python train.py --color_jitter=0.6 --norm="batchnorm" --kernel_size=3 --adamw_lr_other_params=0.00082 --epochs=91.7 --adamw_weight_decay_other_params=0.05
Rows from block 5 of a small self-supervised image encoder, named by matrix and row number. Rows with one number belong to one channel. Each number is 128 + 24 x the weight over its row's rms, rounded and kept within 0 to 255. All counts start at 0. After the name is the row's rms in percent of the matrix's.
Before each channel's rows are labels from the 100 images, of 14848, where the channel reaches its highest value: "top examples" is what is common among them. Only what is clearly more common there than usual is listed. The data: stained colorectal tissue patches (NCT-CRC-HE-100K). In brackets: how many of the 100, against the usual share in percent.
# sq0: squeeze pointwise conv (model.blocks.5.sq.0.weight, 96x384x1x1), inputs 0-95
# e10: expand pointwise conv (model.blocks.5.e1.0.weight, 192x96x1x1, transposed), outputs 0-95
# e30: expand 3x3 conv (model.blocks.5.e3.0.weight, 192x96x3x3, transposed, each kernel summed), outputs 0-95

top examples: tissue: adipose tissue (91 vs 10.3)
sq0.73 092 [105 115 100 119 102 130 107 102 106 153 153 133 110 117 114 125 115 107 138 166 103 134 142 127 127 119 178 149 158 113 119 131 174 151 119 129 171 132 156 118 119 115 117 122 135  89 134 127 110 174 101 107 109 135 103 114 174 135 118 114 131 124 125 123 126 114 131 123 143 124 107 130 141  94 124 131 138 108 112 121 106 120 148  93 150 134 140 125  75 119 126 101 107 133 137 143]
e10.73 100 [147 133 123 133 122 106 133 138 124 109 102 132 154 147  87  88 145 112 130 155 124 126 109  87 115 169  82 137 130 154 149 115 122  79 108 190 139 158 130 122 115 126 118 110 148 103 135 173  95 123 139 150 152 117 109 120 125 135 100  83 104 169 120 129 132 129 120 146 117  76  98 102 168  98 146 127  95 161 135 131 136 133 167 111 111 134 172 127 116 123 149 142 113 123 169 115]
e30.73 082 [153 138 120  78 121 122 114 110 137 111 105 137 156 157 123 137 162 135 128 134 128 131 128  86 123 108 102 146 160  94 134 152 115  91 146 107  98 126 145 175 148 132 115 139 118 150 146 113 144  91 139 121 129 119  97 127 131 129 141 142  88 181 100 106 129 134 110 136 103 124 126 135 116 164  74 124 175  77 149 140 131 124 107 107 118 156 105 121 118  93 152 135 141 114 188  85]

top examples: tissue: smooth muscle (86 vs 13.4)
sq0.42 098 [131 144 131 144 121 141 142 145  97 131 119 132 137  96 134 113 118 140 107 110 147 132 113 113 114 118 154 119 121 139 130 157  80 131 134 118 148 128 146  99 117 127 129  97  99  97 131 127 127 110 155  68 130 111  94 123 140 118 112 100 117 111 139 134 139 138 141 136 174 133 155 119 158  84 148 101 143  99  75 133 138 132 127 112 124 140 110  99 103 158 120 129 136 112 119 152]
e10.42 110 [131 147 163  99 121 140 102 114 101 142 116 146 137 162 105 150 133  92 114 139 100 132 116 153  84 124 157 121 125 165 119 172 145 155 119 133 137 113 161 119 114 138 135 168 139 128 123 120 141 119 127 137 106 144  80 121 142 191 138 150 179 145 152 149  96 111 142 128 154 127  87 110 123 117 125 161 164 102 109 103 132 106 139 141 150 136 163 118 173 122 125 148 116 139 169  59]
e30.42 095 [163 105 142 118 144 113 114 128 126 109 112 123 130 155 162 172 131 134 110 188 134 133 122 147 104 128 116 114 136 121 145 135 136 142  34 122 165 143 132 142 155 139 122 145 121 141 112  97 133 147 147 139 179  96 169 120 138 137 143 140 119 125 136 135 113 126 152 122 121 143 114 174 107 132 119 112 118 121 173 102 151 120 108 132 160 142 155  93 123 146 140 105 151 145 142 126]

top examples: tissue: adipose tissue (52 vs 10.3)
sq0.12 099 [165 122  87 122 107 116 141 124 158 171 140 106 113 103 137 117 132 141 130 137 114 169 127 149 135 179 148 145 193 160 113 138 109 120 108 112 184 117 112 125 137 112 120 117 137  90 110 118 100 158  87 140 105 140 131 148  81 126 116 108 109 133 118 148 156 128 103  93 116 120  99 126 148 117 120 133 144  85 146 135 118 107 142 161 134 103 122 109 152 108 142 147 103 137  90 127]
e10.12 095 [175 116  97 143 114 133 141 145 153 154 140 177 134 203  72 124 140 116 128 190 126 111 115 125 151 163 112  98 171 110 123 125 139 134 134 151 102 137 169 139 116  88 131 112 146 128 105 165 103 125 100 121  97 138 143  96 183 104 118 129 141 149 130 159 166  80 146 143 142 163  99 116 118 105 128 108 162 129 125 116 152 151 128 148 111 107  78 132 120  89 114 159 111  85 148  95]
e30.12 108 [155 158 120 113 149 122 123 115 123 146 134 149 124 139  87 150 130 132 127 113 138 152 107 138 111 135  95 105  94 113 123 121 138 125  83 128 157 110 142 140  94 137 104 130 130 127 139 173  70  92 119 121 126 136 128 147 127 125 127 125 148 107  75 132 129 134 128  98 107 126 140 128 124 145 130 105 122 159 119 125  97 134 131 119 153  36  95  97 149 163 123 112 111 128 126 127]

top examples: tissue: tumour epithelium (50 vs 15.1); tissue: smooth muscle (33 vs 13.4)
sq0.88 101 [131 122 105 139 126 136 113 141 121 142 144 146 121 154 119 106 128 143 152 121 121 144 135 104 143 130 158 132 134 123  99 138 150 121  82 121 167 136 113 124 127 117 125 130 148 129 122 136 137  99 123 127 103 138 128 121 125 138 133 130 126 137 127 122 178 123 138 104  87 142 120 132 108 125 127 125 108 163 121 160 111 128 103 108 140 132 132 135  99 155 146 134 131 102 106 120]
e10.88 095 [147 148 149 128 141 129 101 132 125 166 185 130 108 115 166 133 144 116 118 184  88 103 133 123  73 164 156 146 105 160 142 154 125 142 106 119 147 108 120 115 111 144 140 148 124 116 156 124 113 109 112 110 139 151 142 110  90 149 123 126 124 136 130 119 133  71 125 139 155 125 116 129 157 147 168 109 126 142 146 148 121 149 102 127 106 139 101 122 185  87 118 166  99 135 145 189]
e30.88 092 [129 130 166 143 100 130 104 138 140 150 102 118 122  77 109 120 140 134 177 121  88 126  58 124 127 128 135 142 128 168 143 149 132 173 104 152 110 107 156 103 128 148 114  94 142 117  98 167  71  96 155  93 123 121 163 108 142 116 133 129 142 111 154 115 131 138 111  96 148 151 133 103 142 123 128  86 122 145 153 151 138 114 130 101  89 140 131 107 126 149 135 146 115 137 125 129]

top examples: tissue: normal colon mucosa (43 vs 8.8); tissue: tumour epithelium (35 vs 15.1)
sq0.19 095 [141 128 132 123 108 110 143 108 129 122 129  84 137  92 151 126 128  96 123  92 158 150 128 124 136 141 159 170  99 107 143 128 100 156 105 153 127 110 116 127 120 132 165  97 124 131 152  88 118 113 154 100 109 129 100 105 116 137 130 128 159 102 117 126 144 110 129 129 142 134 120 135 102 121 123 140 127 107 112 153 163  99 127 177 119 120 137  58 141 114 118 138 139 155 187 118]
e10.19 100 [127 117  88 140 126 104 148 112 124 139 157 139 111 171 134 131 131 133 132  98 180 142 128 124 174 124  70 118 115 153 146 133 110 128  74 171 129 139 104 106 129 125 111  67 113 118 140  60 126 120 106 151 138 119 108 112 114 124 112 153 154 128 162 159 153 113 139 111 125 167 159 103 127 142 139  87 153 144 123 140 155 123 108 164 127 117  90 103  82 186 128 154 143 147 109  54]
e30.19 081 [115 107 129 164 133 144 134 140 110 125  98 138 103 101 109 113 106 129 125 155 138 104 163 133 112 166  89 134 149 161 137  83  62 107  81 135  98 120 192 134 107 128  87 165  88 144  95 153 139 126 114 144 132 108 116 114 136 114 137 108 150 131  96 190 121 112 151 119 145 133 123 136 134 105 147 148 165 107  80 102 105  91 167  88 127  93 110 124 110 129 107 129 127 114 152 109]

top examples: tissue: normal colon mucosa (46 vs 8.8); tissue: adipose tissue (35 vs 10.3)
sq0.10 094 [ 91 120 154 118 148 109 105 191 122 137  67  88 140 134  82 110  88  95 141 132 108  92 108 138  79  91  95 105 121 104 128 155 117 110 130 149 119 119 151 137 121 131 108 155 137 188 121 124 144 140 144 192 109 125 113 154 141 100 124 150 148 160  97 118 134 151 134 128 147 165  98 103 117  89 134 129 140 134 116 128 105 139 117 127 166 135 145 146 152 123 119 137 104 136  88 178]
e10.10 104 [104 145 176  89 143 129 169 151  97 121 176 112 173 122 123 117 133 129 103 105 130 100 123 120 150 113 116 107 122 148 133 107 123 133 175 141 138  94 180 180 137 117 108 130 133 150 124 148 124 131 115 140 192 136 124 110  97 118 167 112 120 136 114 123 143 111 105 143 127 104  94 158 149 129 139 162 101 166  68 139 126 127 152 117 108 124 108 151 154 164 138 124 136 169  86 153]
e30.10 107 [103  95 129 131  64 102 131 121 127 126 119  96  94 132 118 142 118  67 137  84 153 114 113  94  85 147  84 131 159 124 139 137 128  66 106  98 117 121 159 125 132 146 104 131 108 140 122 155 142 127 132  79 106 159  85 126 165 121 127  88 120 122 114  84 133 124 123 114 132 106 101 129  98 108 130 106 131 175 140 127  92 136 133  88 135  56 113 129 105 161 103 135  79 118 121 101]

top examples: tissue: mucus (26 vs 9)
sq0.26 098 [142 116  84 132 115 129 140 117 135 119 124 143  94 124 130 141 136 131 126 144 145 119  99  89 149 112 123 121 120 148 114 117 137 112 115 120 114 129 114 102 109 121  81 129 111 120 155 144 143 118  96 136 127 117 124 111 127 126 143 147 166 107 117 117 146 125  89 151 135 145 142 144 108 107 165 125 113 158 143 151 141 126 145  87 124 101 144 118 129  86 125 128 121 130 158  84]
e10.26 095 [117 100 141 125 136 127 138 110 126 183 143 131 151 155 107 142 134 138 130 119 109 134 120 135 114 114 119 105 166 123 134 149 134 127  86  98 110 137 126 118 139  98 147 173 102 157 142 130 120 120 121 119 173 123 102  93  51 121 138 131 135 117 131 158 125  48 144 143 144 159 128 107  74 113 142  92 155 158 139 116 104 135 102 138 126 144 124 138 148  92 141 166 116  84 139 102]
e30.26 112 [ 66 131 143 128 101 103 131 126  93 126 121 134 134  92 158  71 116 144 145  83  70 125 116 142 118 163 106 132 107 149 142 136 118 164 152 126 128 108 164 104 130 134  78  81 148 123  90 126 122 112 109  85 117  97 112 145 134 138 140 132 129 131 122 185 158  96 116  95 148 152 145 131 131 117 134 111 136 106 156 126 147 141 164  87 107 179 119 116 150 157 130 113 113 110  98  89]

top examples: tissue: debris (39 vs 11.1); tissue: normal colon mucosa (34 vs 8.8)
sq0.57 095 [103 119 133 135 154 106 117 134 149 110 104  93 131 134 107  93 122  70 133 102 110 108 125 121  78 144 117  84 111 171 103 115  96 154  99 121 147 103 143 167 119 110 133 130 118  90 112 116 124 126 158 128 132 144 110 135 133 146 125 119 136 129  79 145 110 140 110 126 151 101 118 105 105 128 105 136 170 155 131 147 144 110 110 121 116 132 133 131 126 138 111 108 134 116 131  73]
e10.57 099 [101 125 175 127  96 115 123  90 103  85 180 121 121 122 113 127 119 104 133 101  98 158 132 151 136  79 189 115 129 169 122 157 154  96 128 119 130 137 137 132 117 144 113  82 121 141 121 126 110 132 102 130 132 137  87 138  94 106 114  74 111 157  88 154 135 142 132 110 109 148 135 156 160 114 132  71 165 131  72 123  94  92 129 151 122 104 150 137 156 123 133 106 135 126 119 111]
e30.57 095 [123 113 119 114  98 136 142 152 139 140 186 140 120 113  80 135  99  90 159 117 143 136 153 147 140 125 135 140  75 135 137 180 113  92  93 134 141 127 154 146 133 125 135 143 133 111 131 136 159  78 131 118 138 126 161 124 143 175 123 120  56  98 139 117 178  97 134 120 138 133  91 137 116  81 108 146 120 132 115 120 162 169 117 123 114 134 111  85 113 171 117 112 103 122 124 149]

top examples: tissue: adipose tissue (89 vs 10.3)
sq0.33 099 [119 113 136 146 110  97 141 104 135 142 128 141 112 148  98 117 152 122 182 129 126 139  91 128 168 145 142 155 128 160 131 147 165 118 192 115 118 175 161 127 138 129 140 117 126 142 109 100 128 118 141 127 136 152  91 128 155 109 136 114 133 108 138 113 183 154 125 122  96 148 124  92 126 168 105 107 137 116 165 100 141 149 107 139 126 114 130 140 132 110 116 157 110 119 111  53]
e10.33 103 [117 138  82 147 144 104 140 118 160 150 110 122 158 116 124 108  96 110 128  97  83 120 129 103 105 146 120  67 116 139 124  90 141 102  73 184 132 129  60 132 129 142 124 153 119 108 160 125 119 121 131 109 121 136 114 110 129 147 168 115 142 130 117 128 177 122 129 138 120 118 126 187 144 111 148 106 138 172 163 119 155 117 108  99 117  95  98 106 138 106 115  77 135  91 100 114]
e30.33 098 [130 134 153 165 109  87 130  87 152 122  93 143 126 178 123  78 161 120  66 117 152 100 148 108 134 115 131 100 138 143 133 123 100 133 139 160 116 170 154 129 108 115  63 114 161 131 111  93 151  81 138  85 162 111 120 108 109  98 124 106  87 158 110 126 138 138  96 103 129 116 101 129 153 122 121 123 137 129 117 137 111  88 157  96 124 138 127 104  97  83 141 154 160  93  98 130]

top examples: tissue: mucus (42 vs 9)
sq0.78 097 [119 109 127 127 111 132  88 134 124 114  86 154 117 118 171 126 132 174 127 108 122  98 111 132 130 129 115 130 160 138 138 133 135 130 135 120 124 141 133 108 151 122 132 119 133  73 142 135 105 119 127 102 137  98 150 139 112 129 104  92 123 156 144 144 139 111 106 130 131 133 134 110 135 140 173 130 126 165 129 107 150 114 139 152 100 128 110 127 166 120 124 149 160 149 116  92]
e10.78 106 [135 145 170 160 102 150  95 157 163 160 116 135  88 155 138 152 124 126 109 140 136 169 102 137 132 160 124 143 191 128 133  96 151 116 143 140 116 140 101 164 135 115 130 153 141 127 123 153 139 112  88 131 138 145 144 114 135 117 112 157 135 101 165 142 121 121 133 142 115 143 138 143 122 102 148 157 164 187 114 149 178 126 114 118 119 161  95 137 145 147 138  67 100 187 122 133]
e30.78 102 [150 155 157 135 129 156 145  76 133 141 116 159 148 136  79 155 166 133 116 177 160 136  88 124  83 128 107 137 155 127 127 130 147 155  88 127 166 128 108 128 122 138 127 140  89 130 116 152 117 151 140 110 133 140 123 161 134 117 100 104  91 165 112 143 187 138  81 128 153 153 130 156  70 122 131 121  88 122 116 121 141 170 167  93 121 110 130 112 133 131 112 139 138 112 141  92]

top examples: tissue: normal colon mucosa (51 vs 8.8)
sq0.21 098 [139 132 119 124 130 133 135 130 148 132 165 134 131 129 118 121 128 104 135 153 120 149 118 138 118 114 121  87 119 120  93 116 113  93  99 116 142  94 132 123 156 126 132 137 141 109 152 111 135 133 108 150 138 148 127 144 113  98 126 110 120 113 115 142 129 100 162 154 136 126 136 129 134 160 164 110 140 137 130 127 129 134 109 103 135 114 115 133 133 120 143 139 118  98  94 175]
e10.21 096 [141 138 128 138  85 121  99 107 126 139  97 130 159 135 113 147 154 131 144 144  83 147 115 134 124 126 124 129 170 130 103 139 157 145  97  89 118 112 150 151 137 105 128 125 124 145  98  93 143 143 132 111 115 123 134 100 124 118  80 166 136 147 115 125 116 124 123 129 108 120 123 212 179 117 129 137  82  92 157  96 127 115 174 135 135 114 122 132 104 159 134 132 124 119 142 173]
e30.21 096 [119  96 116 126 114 142  96 140 169 115 134 139 163 173  97 157 110 139 100 120 159 125 153 119 168 132  77 121 109 120  99 114 167 137 137 123  97 108 135 108  66 137 148  69  95 143 131 142 145 122 140  89 155  87 124 129 107 173 143 153 137 135 123 161 107 130 122 126 153 158  99 147 132 158 135 135 120 109 114 137 174 102 158 133 141  67 142 138  78 118 130  95  95 135 144 139]

top examples: tissue: normal colon mucosa (59 vs 8.8)
sq0.35 106 [114 131 137 142 151 146 124 137 143 110 143 138 160 132 107 119 139 113 131 108 140 122 115  93 119 104 143 155 110 116 129 179  91  82 149 115  82 123 109 121 178 150 108 136 127 125 119 119 143  79 134 138 138 117 124 131 119 145 136 130 160 133 141 135 146 133 120 150 126 142 149 105  93 150  96 146 110 101 144 150 135 130 108  98 145 146 137 106 133 134 121 123 114 111 103 161]
e10.35 100 [119 102 137 122 128 137  98 149 121 155 133 162  66 173 178 140 126 154 148 111 167 139 140 124 153  79 144 132 148 105 158 123  86  80  71  80 139 140 120 122 143 104 114 148 108 154 149 104 140 164 140 112 127 147 138 116  96 132 143 154  81 106 165 116 121 122 116  90 122 139 110 141 115 151  89 139 119 120 152 114 102 109 135 138 146 161 156  88 124 135 114 109 133 110 106 197]
e30.35 105 [108 138 164 120  75 152 126 137  66 130 127 132 127  94 164 102 113 130 104 143 111 122  84  58 145 134 110 138 120 128 143 100 142  82 119 155 154 121 142 131  58 105 119 167 145 182 142 119 158 115 122 150 135  96 170 150 133 121  73 111 117  98  98 123 134 120 122 108 147 132 118 113 153 173 137 151 129 121 133 127 137 110 130 169 148 127 136 119 126 145  80  94 118 119 118 103]

top examples: tissue: tumour epithelium (35 vs 15.1)
sq0.39 104 [146 120 133 136 108 132 110 143 125 122 162 135 122 111 104 121 100 128 137 128 116 141 123 137 153 133 130 118 152 130 111 138 127 129 153 120 146 122 109 114 189 123 128 131 140  92 102 126 135 119 120 142 112 125 132 135 114 144 116 117 102 130 125 106 125  72 124 106  86 109 106 121  99 121 124 143 134 106 161 150 142 135 131 112 123 119 120 126 131 133 136 114 104 129 126 141]
e10.39 104 [118 156 102 101 130 133 155 137 102  88  66 132 120 133 169 157 127 128 116 151 149 164 125 127 135 110 107 132 130 168 144 141 154 138 127 149 135 137 176 130 115 100 112 130 107 125 129 113 117 132 116 108 163  64 132 140 110 140  93 136 114 144 138 149  79 126 132  98 130  76 145 110  86 147 128 110 128 142 145 131 137 128 108 116 118 151 127 112 118 120 106 123 137 139 101 128]
e30.39 138 [117 131 125 149 139 111 103 170 105 108 122 133 142 133 147 125 118 153 130 147 129 143 127 115 126 155 101 125 165 103 131 126 133 119 149 144 174 138 133 123  95 100 148 112  71 171 183  97 146 118 120 137  57 176 132 125 122 125 162 115 103 107  41 131  77 109 109 130 117 123 114  89 164 176 138 122 110 114 117 133 103 139 110 174 124  77 178 130 133 179 130  96 131 110 113  75]

top examples: tissue: smooth muscle (70 vs 13.4)
sq0.40 102 [115 104 137 137 134 138 122 122 155 130 125  91 117 131 117 109 128  99 167 125 130 124 101 178 116 106  92 159 104 141 136 174 178 147 101 126 109 160 118 138 162 142 136 136 138 116 129 127 123 111 137 126 130 147 149 120 138 130 132 116 121 113 120 115 145 136 125 121 126 101 146 122  99 133 102 133 114 118 164 149 144 109 138 129 126 118 120 106 119 118 148 132 127 126 151  96]
e10.40 101 [134  82 110 123 142 141 184 178 131 139 149 155 189  94 143 118 114 124 151 119 124 165 130 137 139 136 123 136 119  80  93 124 132 123 157  87 131 121  71 147 141  91 123 113 149 146 136  41 115 131 128 141 135 170 154 138  70 140 107 117  92 154 123 128 159 137 121 135 141 134 122  98 144 110 118 161 139 147 113  92 160 125 116 136 129  89 125 142 160 134 157 138 131 111 160  73]
e30.40 108 [149  91 129 135  98 135 141 188 154 150 125  83  90 132 116 165 159 128 132 141 159 134 146 109 188 118 130 115 144 130 115 164 116 173 123 128 122 125 107 162 102 103 121 124 142 104  99 102 141 127 115  91 133  82 134 172 145 132 165 117 128 122 120 108 119 147 112 165 111 113 117 100 153 188 143 122 151 108 147 102  90 127 141 126 117 153 134 149 137  98 108  77 136 135 119  99]

top examples: tissue: adipose tissue (50 vs 10.3)
sq0.34 100 [141 129 139  97 125 154 122 121 149 145 100 139 131 126 146 147  98 152 122 125 134 119  99 107 149 116 115 123 130 116 124 122 125 132  89 127 127 120 100 113 140 128 126 139 138 140 117 129 131 116 135 128 120 124 102 133 131 117 123 123 108 140 110 123 136 131 143 122  99 124 159 117 143 116 119 124 125 118 138 119 105 125 112 124 128 129 118 138  88 149 120 106 163 150 114 118]
e10.34 085 [107 139 127 120 111 134 152 162 128 140 212 113 130 145 160 135 130 115 101 158 132 146 126 113 133 117 105 137 131 117 153 109 124 133 116  87 120 112 142 122 115 139 148 141 132 137 108  34 125 135 159 123  98 129 114 142  81 154 132 196  93 112 115 121 118  68 111 133  98 166 176  97 181 105 140 144 140 138 132 120 109 124 154 133 134 140  97 134 187 102 129 113 117 124 120 152]
e30.34 099 [112 113  99 124  99 113 145  87 108 149 117 118 110 134  95 104 126 127 115 116 142 156 116 113 115 164  83 104 157 135 138 157 120 188 159 169 126  92 133 141 131 146 129 136 120 142 101 152 163 162 106 172  77 155 106 146 143 124 126 106  88 112 135 145 116 130 105 120 116 102 146 150 164 106 143 163 119 176  84 137 104  97 132 133 150 141 131 131 144 134 168 160 122 104 157 140]

top examples: tissue: smooth muscle (60 vs 13.4)
sq0.79 097 [138 107 125 137 118 143 134  88 134 149 104 149 105 129 128 126 155 133 131 113 129 112 127 133 125 119 114 159 105 151 137 169 154 138 130 126 132 143 148 138 166 115 126 121  92 128 140 120 122 109 139 151 129 117 111 102 125 135 120 141 125 149 151 108 123 114 129 101 135 145  90 126 134 133 132 135 122 126 117 102 104 140 110 128 149  91 115 141 117  98 156 122 120  76 127 128]
e10.79 097 [144 112 127 163 122 103  64 175 143 121 133 130 136 123 126 112 123 136 115 132 116 104 133 135 115  84 131 162 156  98 132 107 134 105 142 133 124 152 146 144 123 150 126 108 118 115  97  99 140 133 153 130 118 122 115 105 139 179 119 139 174  93 100 117 102 116 156 114  97 129 125 144 144 110 147  97 140 152 166 118 143 108  89 103 146 112 144  95 104 175 143 204 113  63 120 143]
e30.79 091 [ 81 127  98 146 145 105 130  99 105  95 116 103 115 142 136 122 104 160 112 146 168 125 126 156 135 110 125  91 116 115 143  89 130  97  94  97 145 125 159  97 129 151 166 116 136 146 150 115  98 119 173 150 138 113 125 102 131 123 103 144  75 122 101 173 174 146 134 144 132 109 157 167 112 133 142 130 126 115 133 121 150 124 104 160 128 108 146 104 154 193 125 130  80 113 121 103]

top examples: tissue: smooth muscle (38 vs 13.4); tissue: tumour epithelium (38 vs 15.1)
sq0.91 099 [106 152 126 135 106 151 136 134 112 103 128  92 134 126 119 117 133 157  85 100 122 149 115 112 129 119 149 108 130 103 132 120 120 131 128 115 103  99 108 143 122 132 136 141 124 105  94 127 125 119 123 133 106 138 136 107 145 110 121 104 149 123 113 139  75 159 140 128 151  93 115 147 133 146  95 116 142 123  79 124  94 128 115 133 109 131 127 130 139 154 105 133  97 115 139 156]
e10.91 091 [105 143 138 107 122 131 151 115  87 135  96 114 106 116  86 101 169 129 145 105 155 134 153 123 129 118 141 154 148 132  89 142 146  94 131 154 108 116 152 142 122 121  99 154 150 101 149 110 121  85 100 143 103 162 150 139 115 121 136 131 165 125  93  77 130 135 121 104 139 158 140 133 126 134 110 153 107 118  47 107 135 133 141 150 145 165 132 100  98 105 103  98 123 127 131  89]
e30.91 093 [170 128 141 105  78  93 119 142 165 100  89 100  94 151 129 119 111  97 105 121 147  99 130 101 119 102 106 130 138 130 147 155 136 114 168 100  88 140 175 128 107 144 104  92  95  97 132 104  89  88  95 114 124 119 149  89  91 144 126 135  99 119 114 118 174 147 106  92 119 132 104 115 173 108 144  58 132 131 118 105 108 102  98 108 159 135 116 127 100  91 141 104 108 129 176 116]

top examples: tissue: tumour epithelium (59 vs 15.1); tissue: normal colon mucosa (26 vs 8.8)
sq0.61 103 [147 140  99 145 137 136 133 148 142 151 130 108 130 128 112 118 125 136 111 152 137 134 138 145 130 119  92 108 128 128 145 100 149 128 132 134 137 125 116 141 107 129 114 131 115 136 110 132 130 126 120 118 132 141 120 141 140 134 154 139 110 136 140 162 110 129 130 128 134 125 167 133 110 137 136 138 128 160 128 150 123 157 136 119 146 138 120 139 133 125 121 118 120 123 145 122]
e10.61 091 [138 152 174 113 146 127 114 106 116 106 122 101 142 127  54 108 121 127 131 151 133 144 137 116 117 148 145 139 150 169 110 112 222  68 160 119 164 119 101 142 130 144 146 161 113 115 135 135 119 103 141 108 136  80  95 141  97 150 110 194 164 162 138 147 145 137 133 115 125 164 175 142 152 141 140 114  83 118 133 122  83  91 144 130 125 128 140 136 118 157 115 122 147 148 133 153]
e30.61 104 [158  68 141 107 125 121 113 128 125 142 113 142 113 142  93 110 142 103 122 108  84 114  78 148 108 122 126 118 129 141 138 128 130 143  87  93 108 103 160 135 148 138  83 151 159 117 112 161 124 119 132 113 135 120 118 140 129 119 112 115 143 122 144  83  81 130 138 127 150 117 144 147 129 129 135 127 106 133 137 121 167 116 137  34 127 104 142 125 156 122 158 148 109 119  88 146]

top examples: tissue: smooth muscle (68 vs 13.4)
sq0.16 095 [145 110 127  85 132 140 159  94 133 118 151 156 124  99 106 136  81 134 131 112 143 152 110 127 123 138 129 163 170 156  73 145 126  93 105 116 106 114 125 121 117 101 115 116  97 147 117 119 101 168 117 129 119 138 115  98 132  96 132 122 144 153 135 111 114 118 165 145 123 162 162 137 108 101 152 107 122 127  63 133 139 138 123 122 152 132 124 115 144 128 156  71  81 140 142 230]
e10.16 109 [127 129 159 124 105 151  93 126 139 150 120 107  98 114 119 124 134 119 135 155 193  98 107 122  91  89  97 153 149 140 133 122  65 130 125 139 131 121 177 105 114 126 131 124 104 103 124 162 136 145 142 154 129 107 118 138 147 158 115 170 158 103 183  96 140 131 105  99 123 121  97 122  82 106 136 136 167 156 107 136 147 135 193 144 137 178 101 143 150 158 147 132 122 112 131 135]
e30.16 096 [107 157 162  93 110 129 127 104 131  99  76 159  98 133 125 108  80 134 147  65  98 177 163 115 100  88 121  95 136 107 124  82 119 147 124 128 136 132 166 145 138 129 132 113 144 140 136  96  76  96  76 145 137 182 131 145 174 121 113 113  99 119 156 155 115 152 135  89 149 141 143 120 113 113 152  98 157 128 113 138 162 128 129 115 129  95 101 111 109 116 104 113 121 156 130 179]

top examples: tissue: normal colon mucosa (100 vs 8.8)
sq0.27 106 [143  96 102 126 117 125 121 132 109 110 102 104 125 129 131 131 131 107 145 122 133 139 122 118 126 137 129 138 128 131 119 121 138 118 101 104 120 125 126 137 148 144 133 125 113 127 141 119 124 115 107 125 127 122 121 115 124 133 124 110 140 138 133 136 108 136 102 133 121  99 113 112 117 126 127 131 119 132 140 128 118 104 136 112 135 106 109 120 138 107 138 117 145  60 124 122]
e10.27 078 [151 132 120 113 142 110 115 120 111 112  67  87  88 135 156 125 129 146 117 188  94 146 127 101 123 121 142 160 129 127 107  84 151 121  83 214 124 136 144  85 148 110 111 165 137 129 154 176 137 126 107 150 122 138 144 102  70 107 110 138 137 156  82 119  92  71 138 125 139 158 131 160 129 141 114 139 178 126 115 113 144 127 118 135 146 103 156 106  98 102 105  99 126 119 112 153]
e30.27 090 [108  94  65 145  40 134 177 141 153 149 104 111 114  87 103 152 128 109 124 135 143 122 153  80 125  70 103 114 138 142 124  88 150 126 110 132 117 154 139 146 118 128 103 122 117 114 129 103 152 118 120 109 135 127 139 101 132  92 125 123 113 129 115 137 109  94 161 134 126  75  93 159 137 147 130 154 136 143 117 115 131 154 153 120 127  86 109  88 105 130 119 137  83 122 132  83]

top examples: tissue: tumour epithelium (56 vs 15.1)
sq0.89 100 [123 122 136 126 138 123 103 122 106  92 129 121 150 135  90 137 109 121 115 104 128 140 118 101 139 125 167 152 135 129 150 111 120 146 118 113 125 135 115 156 122 130 155 138 135 124 133 126 138 117 124 121 110 157 184 151 122 128 129  96 118 119 115 163 133 119  77 135 103 105 152 102 130 146 113 114 120 120 120 132 157 105  91 116 134 116 147 120 121 111 124 126 153 130 156  81]
e10.89 091 [128  83 128  89 181 126 163  73 115  82 177 154 128 130  97 119 115 141 157 161 168  81 154 153 135 113  88 161 121  95 123  85 158 115 145 133 143 111 105 117 148 128 109 138 140 103 119 114 137 132 128 112 152 117 120 144  94 156 112 151 143 183 159 128 139 182 139 128 151  84 120 113 140 155 154 125 122  97  60 136 163 131 130 120 137 128 147 128 117 129 130 135 161 113 133  96]
e30.89 087 [117 124 120 136 151 108 134 136 132 145  75 150  92  30  95 114 146 129  90 116 120 133 113 170 112 136 168 136  89 105 125 122 146 171 133 138 123 129 156 157 127 150  90 116 102 118  79 123 121 130 101 100 200 131 135 173 111 107 147  83  81  84 116 108 130 125  92 125 117 134 139  82 117 111 120 111 154 146 144 120 125 109 148  78 125 120 154 121 127 108 130 155 109 144  85 152]

top examples: tissue: normal colon mucosa (43 vs 8.8)
sq0.13 105 [121 128 102 133 142 136 136 138 108 104 126 160 126 145  97 114 121 133 153 137 116 125 110 124 144 117 139 137 122 138 132 123 149 114 133 139 152 154 120 123 127 125 115 134 141 133 130 125 137 144 141 119 152 119 159 133 141 178 126 125  87 129 138 121 127 107 119 134 125 102 131 111 153 163 146 123 134 125 157 126 101 133 122 107 116 138 142 154 130 140 126 140 112 151  86 148]
e10.13 111 [123 161 163 102 112 107 137 163 126 166 147 166 155  95 167 129 165 124 147 192  82 108 149 119 128 123  82 167 104 141 109 180 124 137 138 117 119 105 136 205 151 128 123 117 118 141 113 137 124 116 144 112 136  95 138 162 106 159 107 136 182 138 131 112 136 148 103 125 127 123 129 130 135 129 122 122 170 140  76 118 151 102 134 140 138 137 171 134 120 114 119 103 149  93  93 109]
e30.13 112 [129 123 129 139 140 133 139 195 120 146 156 129  98 118 157 107 140 116 105 177 100 120 127 119 135  99  88  96 128 124 130 156  92 193 137 127 135 130 165  81 116 107 133 120 136 107 125 107 123 112 129 118  93 116 145  86 103 115 144 140 165  99 137 122 120 124 124 107 138 113 142 129 182 183 148 149 145 151 109 129 108 175 147 149 117 118 116 123 149 153 144 113 150 147 133 198]